From a checkpoint of a small model that answers yes/no questions on an image's attributes.
Model: 9.76M parameters, 64-pixel images, encoder norm layernorm, encoder activation gelu, encoder width 192, fusion encoder width 256, fusion encoder layers 6, fusion encoder norm layernorm, fusion encoder activation gelu.
Training: soap at rate 0.0024, 17200 steps, batches of 64.
Rows from block 3 of the image encoder of a small model that answers yes/no questions on an image's attributes, named by matrix and row number. Rows with one number belong to one neuron. Each number is 128 + 24 x the weight over its row's rms, rounded and kept within 0 to 255. All counts start at 0. Numbers have three digits each.
After each neuron's rows are labels from the 100 images, of 14976, where the neuron reaches its highest value: "strongest on" is what is common among them; "place" is the part of the image that holds the peak. Only what is clearly more common there than usual is listed. The data: photos of arthropod specimens (BIOSCAN-5M).
# fc1: MLP up (encoder.blocks.3.mlp.fc1.weight, 768x192), inputs 0-191
# fc2: MLP down (encoder.blocks.3.mlp.fc2.weight, 192x768, transposed), outputs 0-191

fc1.89:125150187125109080117123124105127101137123168106145143138111112121091171110107127162117130149114145140117121144147127125146104136116103107130075168110140138142127150128127081132122130149114154123162125138069105135138128099113099107119127137147128078134097140144135116154126114099127087117085118131140115151140137164107117174164135109085118112057124144145141131107151098123078132153134105147154119133161090156106110187105158145165182160167130146115127107111172140106171113130140088154174110117157099097159156134087131115113117086112162092122129156155125132147111120131137104113
fc2.89:151074149087162113091077101145108118101163113171130115123094093136105138122151083130143105141127172125128151157114184130135109149131130153124129146121116125117073166140093133112141120108096092114135158110135143131122113089148199117133153132070156114143164154173127130118103122135106162136146202155140134096100134112142118139131145162138177140151121154156098100122129133128150129177123062146137110131149139138118107099136122103132118156139114128130090129131115127110082164124163133136121119144176144160117093123133138131148136159112129150112129084147121125130119097111105114112
strongest on: order Hymenoptera
place: centre; bottom centre

fc1.22:135126126114130099143168151143145092097074116123157138094098127100121118147142145116135138107080145139155134143086114162165140105134095130151088154148097096105144155152145162099156128130152109118154144104102122144144075120100128132132172120145121123119106133093153149128154116125135147085114175107132087141141143113084149138115103117147099107107110163128160135116124096167131132170189117133106103116093146142112108158100123138152122123160151109149094175148122086113152139128126095127133179095163142088114179156106080112093119096175129116125146094138099128128136149125129100120
fc2.22:131126111116184195119115125123175140115128118128116094093079142126107118143135124117128127119120140140146133135155132141113134140123149128130115133123164125131128103055121096119144126153101099088109167155147133158123140177163171153119114114129152102161105107162100131170094172125092123128114105135129119165125118101140136133118103113143089134166116102096136138101092120103134143138157104147166117126073083101127149150089161118121111176144135076168094115143135132128110152171153141136100135164092130094157094121165157135124073129129158114129123078104123138146100138107138116148
strongest on: order Coleoptera
place: centre; middle right

fc1.735:116141143115139133151097130136131075140113114121130125130181118129135146147143145096109149111115132118124112061138135183141119107107146146140119117149117094106166123125141118112146146138149148134098133172120097135145120153151088131141096130131164074115113102116116132104157121147154124100169110134117131148132130132116115162146131165067085126116110156123073102094157175105093102198150117130100119136143129112101136158105127174142138129128118151122172088106149138152070121121110086137144153098145140153132144138140141136163129122122068096130096110093109129142123166162106125187
fc2.735:134098166133118110107093121118101107140156087161128130094087179106116142146113119139139131166139170065214138149131155104159119145118153146111133154153122130154083124097098121098117127140130077098106173143103171154174169121131173115156134146093107125161146120133143135169150104120102130112150147125144113141117115129115137151127140102096113140112136145096111140121116145111153141149092097141145084083104143175123135112087116096125135130148106128125150157136113118167093128130137109127097131088108143098145122149143126126139123130146188122122111132150093154149179141152117102135
strongest on: order Hymenoptera
place: centre; middle left

fc1.372:086130087125122114105147094173099121152143196139140097100140086146102124142152161129107157157119141139079108137168129128110119154133119125137163097113084146148200188098111133142144095118121114157148075154153091079131123117097105099140116143130141113151142123088136165129143136173169104081152139140099107094143130149103130124110131101133149133104158118123114113140120133131123133130178120132180141158148118127152119111121099152135142176132164117106152092122136141139107104105127110097157108149118113104135116144146078142116172146118106096135132157138116132109147121170121123109
fc2.372:110081137123125123125099151133150120115149131146128172148159142147129112157136106185125135109165157093156125082123098120108096163130128115082128124157099080122075145106104122110126135101131116114114147156128144089135155139123132103108098106124163086156128117115172141089135145097147128132124131139137147087111141082134143137134127146165135171125114109151118113095139082170104149130139105166131142104145121155165188121144091162121135110129102123122116109092096128141129132150168130127085193155132166102128161128117144103118098160142172158130137122146146103136090163121149167167
strongest on: order Lepidoptera
place: centre

fc1.213:123148130130136131119113167088121156140140186090110107140103119137127153109115159197137129148153138129114125101122109109122143143116072127135102133132152108148151118145126102138137132082118137115159079153125160160115154136136135127132139140137167143113129164141161120165109155096130124100105131119128166159144137131074162136097077135144142130113107106178131156149063095148141117095130092125131138148174177137149139121094122175129129134104122122139141148122172098132190149097110109108101149178150136113128147158106107117136121139149151103099133181166142119096127097123171109130
fc2.213:116114116094138100107117108111169171160127158148128123131108126129082127153122121115099141083130141110137146146149188071137085145157145160150156164138137140120141070123120133126138098122150099117162145084127168087131130094115182119124081129082109102133121132134139158147155076146102128104103187157166121117100152126131117097149134142157129118130133179131166139190133143141175139161109176137120144138138107159120118106147120120145136179131122112164123140114114138119102112170167121132145120128123130110143087105156162121150117101100124134134108110167105132164113118132131125123
strongest on: order Hymenoptera
place: centre; middle right

fc1.661:101129147147140116115116129066128098122154143106145102097126137160111154134134157135143103140099130129105137114166152135140108129125148118134125114138118104119141123133112134157139155102137133140126134110088144103140171145098130126168126148141159080155144107095133135117158164107098155147142113171124152149165117139080086156168121103106154094133110138103108168114137175125083079157143112134094120150124106115149138156131147168155169153128150125152157090112174157132155117138127062120187165162142107161134150143128139103159176133124105150142111154124122108107096126110190118162
fc2.661:174093136135117113103125134125150127152146110177137103126132165085127138109112123156136157107146123122108149111126124108131092141159089126129119102133147115139127092133113119096112126103125124146093142170160144138069116132115177085084144146124113154122126135127113108116123157107091100162167166140118129117151163113099102115137162149151111132141107130129085134149122138161198138159131136150134129071134128149105184088172116069121107137128094132111148145114118132166093121115150138168129073154164120144146156163139142091133095154099169127071139120138122135165123102134128124139
strongest on: order Hymenoptera
place: centre; bottom centre

fc1.479:169112107141137115180166121080112134102117171152101151157125091138149121124097096147159110145132163153165119105072118140096124127136118077145159120169152147098120130154109142144100088104135167150121111130129125147153120126138164145131137110152090118123095116125103144114156080123122101142115127136069103110141128091075157151164135147126141115091111107146138121118095114120119108143118111177111151127100104141186148166145130142121159105129083116117125093138162100131179128120142106104123128137168130179107150159127108131131135168113112124101146156143131112092090159116099152146
fc2.479:153129147182143159148087164135155159162126126166118127113137137154086128131116118131097136093112115169097121141174118128120169174151167183105106152136132158156117096126085125111139117129124160121097142142118148173088119129090131126155095114103140145088094116128105082143128120112100127101145133109140150166159141139107148126144150113157147122167163177145120152162111133128155148146109111135145111139129105106127120081147116111124121100104135110071111099112123147121102105111124166140097089133120097132156099101135101102137094126153170129111122117187146116135082160152112108097
strongest on: order Hemiptera; family Cicadellidae
place: centre

fc1.753:101111127149095140166109085175123138172116124107152132120086135113120164151142121102147157159096101099047114150137134134111159129158152118107124104069068122123179108141140105158117152114129127139136113112148122126141143092081131122123110148128140111163148092129086178132094188161094137119131178135159106121169145094101150135155124143092148137105104114139128098128117099107162116104114146113128141156147091151125141112128133133126146129170152136139165097119137079109162102118099116112152110158154120105100159121140108182124151142126163133122127125130105146127116115124125105120
fc2.753:151124110168133150103125133158139142181141118204113130171148129136134091124124152125101131132092149115141143147081132089116098079130175116127167107144144094091112133148140138143118152074137116161131164143159105114147103086097136132131104146072128077100109120123123089120159098159167128096110135130115139117137092065152135138102128145096117143120133123143109122125153109169117127122110105140126167146140114161107095100149129151124120125118101118100131130146140183175093080117128145121129142112129143138187147150128119119162094119115116145178137118114128118078125129114109131148
strongest on: order Hemiptera
place: centre

fc1.684:088101170115135078104118102127130119147111160125125135186158105113141130102113117168149111109137115150132133141126091119117104117110095114112141145165125144156145125144128124171100120112139120151183087167104109114099137117167132083099150141095133085100134117114124119136180086113110096095118166166145124122165111142099119149146141084143128119076138130156150103129107106128131102175096127176146156140161067124116133116143212089144143093127095133153108104150144120116150132106155151120146124137128140150132141151138175116155123114099118122111101126148150136125164123135144129103
fc2.684:104123145134161145109071124104111170115138104130099086107095122108117099156133144122117116141124131130142116153156205118135137123111144132123140151118153106125103128079105142133172118172090100087125128117114163153134093116157172169100123141063158109141132144185111120140083106130120127078112116151152121147125114123099100141149165169129125121135113130097126129085122152108144160164145099116123079121125097132143113160111112101135115183128107118132132098117144136104116149136141163154104120085109152108076114108113130109139141100117175144163160096165120125131143146122118107096
strongest on: order Hymenoptera
place: centre; middle right

fc1.634:113118175120161078111107132113108083118135141116130111115158099162141132113114146158122127105146179135132146094118138160158073100131137125131101161172143138144127137126105144114132172135155109167109126169129120102115138166130109125135103151126145092125132109110122101135151108144091144120136111176120128126120113169094078154120092122101121136156114157105112126083098160110072106194127100137102157163162141117143107157123119140120164159114148119163153118100165148116140151108167087104145142106147110155148099149107119137176139105087111124120115126157079140116113176140154107125
fc2.634:110104158138130095143097098124084114155123116179106105103162100146107140126104137134151117119102172087130127153150140128113087138122139109133161149107127148101140135166137147120099111090127113100141146101122140138103076107137176116107122159134121148106126138147152128131142102093148121147168166126126162139092162137139076167115137111157157090099121184155119132164157164118178143173097115155114105106120103139136159126097127116138121129104076144125114125133161125118095166128169109145153113131153140149131131139139134062079095105143123131109118127174086141124127124159099090120
strongest on: order Hymenoptera
place: centre

fc1.17:110140156118125153127143128104077134050136145147101128140136123157137129121155096146176139136123163163133107111104089150176150143087125182122146154135149126126099134092137119099104136085124126104142126118118139117146101098113113157157096132104131088100120106149164120147133117125086129089117132137129136145100113147092089123111138139118124070159145143132155155080100123173116149141129133100095173139117122108108110146134117107090109152152110095136087132096157131145133112114137090116130138150101097151139161134098067122117137127118142111098138087177116170089147157172114126124
fc2.17:121122140126140133101113074096108101150157145135123136147134093093101136118130119172128089128146104105106122121200192129112139102144112114140117171125112114125137120154150113117143090100136124169135140124142160130150153124126174107130161150166108116122126152127108079166174110159128125146119164125108079146126133156124146129087124137162115132084105130127102104157137079105156154125130119165121087116141150171156132121129162126123187119135115138117168122131103167109109106114130161076095098098124104142153113105108147125173113150094156115153079129115133101144104096112158132124
strongest on: order Hymenoptera
place: centre

fc1.529:109130136096122149156136111163164127122104148147133126118156116108114163151132112142145125123157096136111148144106169125119116144125081096136093149111133151162118102112160146120116150157145137121152126084125124072089125147092128108115158099117134147126101098112145160113130117123089140110113160125115102158127132111093116148122133142173115174098078148125137099155137090119140123129108151109110141122174085131184138117092177104139175147156095096125078091123163101147156149119153089145107104155121173099092135095149124120169076145107117110145143123107130123148172133154080124111
fc2.529:141142104147073155091114138104098150112126120147151133146119089164146122131151159122152116145135137120118137106165144112106173108146151125135159102114129147125113101128086123159137096123152106138106132137112131182129134095178118106071111099128090137149162178171139135170083168134132122122149153152126146113148121108093159124155190135149114108095137129137116108169131090087136181110095099145128112133094134144155152105129106126100093138132137125112134134133120129140083109107126157099147139132139097135127172107194127130133120131123164145097163105111185120151112110091148106145
strongest on: order Coleoptera
place: middle left; centre

fc1.662:157130094154126157107135107097091144111156150139138153184144130096116120096117098128137148095162127133110171086129152162128141160096162145161118096105092106111146133126112145144104111113114118157143140134148123136172124155112143171147121124165113099136134165116145153108152164114124125128133120160084089147110151118058146126118149123128147120144171150153105108100114117123167142122146118150136117116148116141152127109119139123083168085150144071150138123192147113112113115109072128105137113163145124160123159159130099152143161148074136116123148156130118133110118141166134162183
fc2.662:135101164132140179178138104135221134160128147180105130095128139125143080128138133140128144125180135130132130109121121128129153170136133158112108127147121158093131149155126097128159099111126141128118154117120111134102147177131128133136133134120135106128137108169097155124105116121124093168052141141141151137142107129117153134175122117131120092162157124111118163117127150152125107163116068158121158170116141126139161102170137114129145121131134126100106138109146130088159122132164150182092109154101082144165123110127111160111059114147167103139109139120117132134129147116118105134
strongest on: order Hemiptera; family Cicadellidae
place: centre

fc1.547:170136086157141158116139089118109164164105112130128145114098102141092132175160130150115142179101142160151127114145142114115151117113113122127116153075089138095162133117143130093127125173109121122090098115139118113133143137138129135131143130113120035141124148144121143149108141124167120140135112132065119083148131159110113136128133207130123082101103121103143146102115135107120187061097163135158153103082095109141129166121135124173117130158099118118129119100107127135102157142141141093147150177142132123112138143125141133134123117141150130132127122116137146106154138085110129120
fc2.547:141122131146129141120151158100132136134171089132153128122130141138161109132081122108144136127140137110104130085114148130105162155128143137102169131118134149162110117125126120123126128126092129092131118111166131176151123142156143146135142136121141151151102155138177132119121107123086118144196127142136151162094128057124150075101125106105103166145161152136129148155136115128152104139129164128125135095119110112148118091099087109069122123095117101119104122172111105159127111113094076129061117149092132151108110091174166131163172129141156133136179113147149115116122134140110173098
strongest on: order Coleoptera
place: centre; bottom centre

fc1.443:165145133139158095093135141117114151132134177132139142131091152113065114136136132118130135131132146163145090146128160106112153130108146135147096162118162127121063130106119108122148114147122099123128150147111103109125156137125137106161143125124081103141134128144126073135122154116139111122058110116129112130153117130141070125164091095137125099124132133156116151114162137136104128162127100126098128129150122156091129151134128140164182164089140165131152131151153185117127082121127118125134115121147107163135119174016138137100109106121170125130128167113146119138112137125150105129
fc2.443:150118169079097076144090116165148145144131106157105150110113107093104121138111093136119142132138118138116202094084117175132111148124120144097140112148139083108078152170145116118112127158089129142078145110115127115128141114132166121152130137141140167153167144172095128117132138140155146143182145150136152110119130094181094107103151125097181151156109151109118141123108157144134084135135107159118169151133131120111099102137128133134094143114149146058140111136108099128123161135102128158131095151169110143169142140142134152122115100133128111146122134119116124126112103102091118148
strongest on: order Hymenoptera
place: top right

fc1.709:124105163130150165125142100092146171103145195130086142164145095112101088125126158129182124155122126157096190134173151131140106157154115130126153169107111085153108115134115136182123157129101136088117160130131129114134101105076117142139110122131093141102114115114169142105131129150089138113095082130157074124173143164120062137112125116124106164120103171102136142104116139136147124114123118130130127156132117108085112141156123110086108137155127143129130121138123129149176144103146154131117171115171166128144144130129153125080135139111118148125105101146136104116128113150128143109
fc2.709:147125110146103134151135146161157105117130115117154129145126122142134162122167119149133183088127118097131123082106137152113146111155132152102106119192108143169146097117145154114123107142161119147117097138135150137095100150145132121130135138132115085110121130148065056159090103131117132121122154133118157116141148149096136141111149130207131124110126071137140162170143102124140152138090116182159167108159117134138112124089148124150185157143099143124151139128174133132123099137092112077139127129114101152105125130115126100180118159138179122094130139145151152110122129126132122142
strongest on: order Hymenoptera
place: centre; top centre

fc1.209:161143118151109131116140109114126103155104131130146130161125123170141135125172113139148116135162169147108100093084116089146102143117114132093114104150163118162174102155102097054088161148147109157130097124142133148163155158109118097146098125127126124129110139123132173047154097134131160136150136122122092105093131117083154129154126137094129129110100116152112095153122114131165130151138120150137104135095134179148129154110140117123126119178166079159145157135110113147124111111154137138173127153111159108115101097161106149128141125174117126117122134131113102088127079156125113144
fc2.209:179106132103133128148111118142120127175108141178151138156136107150129143162155142135081125158101150034175147125102098166073182127149108141119093067155096135117118157121116131105140122118121122152121127106137108167148113077113120110170115116135137086133146125091148140131128105129173097124109113125146118108128099106150148134166153120135113170151114097137115137132123154135106131162144103131158153130143120132112129103135107153138142126147103159121136095151153155093139076106156115095130151104134075095129129145077156110158103143150140141140137112141156125153162122115120139141
strongest on: order Hemiptera
place: centre

fc1.21:129093097055158177129134131141147169087156126138142104162121117101163080120113133175135102105110155109108143112138112144115131143111112117127170102102152105110112107151127158136133122086099090109131137113150144077145112156117130125144080123136153128087137141140202146154117140106136128113149134140156143134138087103056126104117101129128128172157134132127109143120079155125155154094126117131109136169131115123138152117135089109117097162091105093141091105141143127110118141109112142103090147164109155118142129152112126162146124173152108148126164123128096139120172090135125110136
fc2.21:147082151065124122072117127163123122159157110133105107124107098162119146120130107137085129151102121084111112132126125118126137116126130124122183106127138150119082141132152141117086107153131123109050127148116161151154095119116197132138095156102135124162135111148103105113109138113110146154134084133134127104142148113158110125110161126167143111105118135090138110165120133101129105179089111138138130130140108146135117140106106119121169148118074168193134163124194122135101103144164107094163159135135111127134133101137192141139121153133128145128123130126139132138108098108127148119
strongest on: order Hymenoptera
place: centre

fc1.618:155109090092171141148121142140106174128137128146116071131136153129200097139103104147109125093149135096126125120134156096131133109118137144123179078103146148137132121116098132118119136119139102159103132147175129115141134126149115152177085155110137157100159132130169165125155157096121137150146159156138117102101116106115071084128098120155124114178169111127112159120104139118131160107102151126133131132138180133169138094157070094139106124103126102133143109158145157137119158099143138099101133133085122145129105182094144128107154125138123152111125089157111113131133125150100129152
fc2.618:107084154065118092084100146121139100103150101123071132108097101156122138120138083124106127158099127097154106119135137139098147120095113145143149141130151099135089136118099115107135132137152110091076146098084125139122127111149181117121145118093129111115182089138148098162128139139113126105118085134159121121137147134156139152133165152174130145152117136119144113132121168114112124117143047138126170144147098114113116152095117122154169152133100155153162106144138160123109124165146101099121162126090091140178134105103175142139143153115131123151140143111109128129167126124149118106
strongest on: order Hymenoptera
place: top centre

fc1.0:106106093154151141124111103159100113160141161120142112144126127151111129149143112134066144127153149153133090123126124127156125125104104120140124082102072133116136166156100112145141120099111148142151070159175147095137138104086133137124119156150128131168132130135128145096129162175135129125149172100121139136145112154067130097157102147143140091148123111156115137114098154156103104105146140144173152160143086133132129097084127139168116160176159113156110128095146127143106085124158111104127128124172127139116131128135071134111193121118120157169117121129089114099149107128103131103
fc2.0:151119124132126145137125188141129107152146109160136164134156133149150128138148133156135124137123151084134125041091117139110105178147166132110146104140111128148114133134103072131128174113138133107113169127142100110144103138143130117116110116107133118164081166130153097097121122091153098124118123126123164152131152135126162142141136170133121168128114140164122118118140077174118163112116083135146162108154153159136170155093087168102136133136105130123126102107145108153122166126140117119079169145131145094126128112090161145105113151108147131111124131179145140079114119171130165165
strongest on: order Hemiptera
place: centre

fc1.197:134161126126156110142115128150110160141118146121114117142078161096110124150135130128169163120143158166137102155125168134137143111123149127141125154138146132100072143138148114115128125143117109117124142127120142116129149099148130101171163180108053108144123115146140092122111176122130111126082130141142112124154104158129037107141119102135148104142147113147114165127167132145080124185141087123092139136133129137105132149187125143139149167118147147132187145112105184147126111125147118122178119087113089151125116134063146146112105107115128142125121146130129128135148137140138085153
fc2.197:139113137092118080145092118136173169121130134141098129088112107078104115120124118147128131120164128116122171073115116150120121135098110132113130098138154102120064169156161109125132114150100125165067117126136112130148129122109180127134129139153134159148152119158095121123149130132132157155154127132140153115132132118192105106107160133096184142160126132104103144114073166166133088129142120150122181150145137115130087085124135138132123143096138150069155120133134106116143153160130136168128121158162097144165141153122124138126111117148166107144109136105132102133131105084093132165
strongest on: order Hymenoptera
place: top right

fc1.299:137109146129118156124135154095149106132142130119129140121091127126137135118121196106156157105122131108142097133144127117159108133111118115118096148139145124112174139103111131146136130141103142119120132131092094138179095138110104125164116121124121123186127185141122112110107153103153123105065157131150181162153141147128120090117163116078166075129139137157092158140138127171120136120163105132105119135138110133107130147104125139146078122167141113113173166150132101133158160125144081136199132113133131112157154169116119149124168135167166139105096125120164153162130137157170144153
fc2.299:080129136099146138111111123113120135150117133098135141110147100169100111141120095132141127120146166084161126079137174132123124114142122097107095148108155146160107151135132087114123088123153122113132160094126133131128167106154165129132123126150119125101119106105145126167119146118065138109139157125098134119102116115102099152159120125146160127117125104112135115078129143084137146199166117155125148111171099142078116147117135157171093169156116122107105085118173146084125095152126112105076136110142134127132111131162170139126104129096170121122131085133098173149152132103154105120
strongest on: order Hymenoptera
place: centre; bottom centre

fc1.475:142150133159117092156139155123135138108159140151098124110133109146148124122087133136109146122122151134176175119092096156102143085161139101180107140129099113139142116173132153176101128119124140137105091144155157117151131126139124176147127123114104136157100140099125146117121108095108138156133095124085131138146122121110125098145119098151130147126149129122102114127113138094108130140117080130089094055123096129131127130131150152138118096061147138103133163086140110146167106105073153155117174133132120107108137177122124137175116131122129161121133125123114080132101179097143176086
fc2.475:149151158173134104157119165153129118163127118132124163105147159141075105146124126104115145089104158130137135100180123125136164161162191108138145129130163115187115169085136142133118143138166154087142145107143114164071128112125128176120109115095138112146102136088130120088098121093138165136145123097114153139124132082161132143151142093102165128132148177134143172148121133118117136136135104140134138145116107105137121138077124137132110099099139123092112075117113103126129108130135161119083128162137165129174125092162140091126138145132123155141123109156131101137078133114115136138
strongest on: order Coleoptera; family Throscidae
place: middle right; centre

fc1.645:152129170141082116130154124118126175108102151122143157153134106118099137120155139151148171160114089107146158133097098131170106126141138105154107112146169135138135142166131108131118155110107134152112155153149144095149141087158108108147125115145134133113128125130162122136126122147144110117169109176095093131110135120073091187130126119092126136133134140129104119074115177129109126124104173098114173098087167132134095169162137148125161156072100109117147093155109142105099078146155135103112132086166120140145116126144098176108106134130113140132146088122097145128116116155132144153
fc2.645:080119121134149145138159132078125123119112149143094102157131143146107142127094110132143138141128171141093142099150117121149113115167151187119122177103106142130151114147136095154118087119129110128186118124130127168149159140135173108124109104084138159112162116120093141146160125116124132145096104088121118117117126133139198126163118144152140120126154167087100151166121171156199136131136156115112107137122120118124125113097151085117129131162135111100150144141120118115103158111164146156140108123165132109115141142119141142126126170110149146151113163120158101125086151064134159073
strongest on: order Hymenoptera
place: centre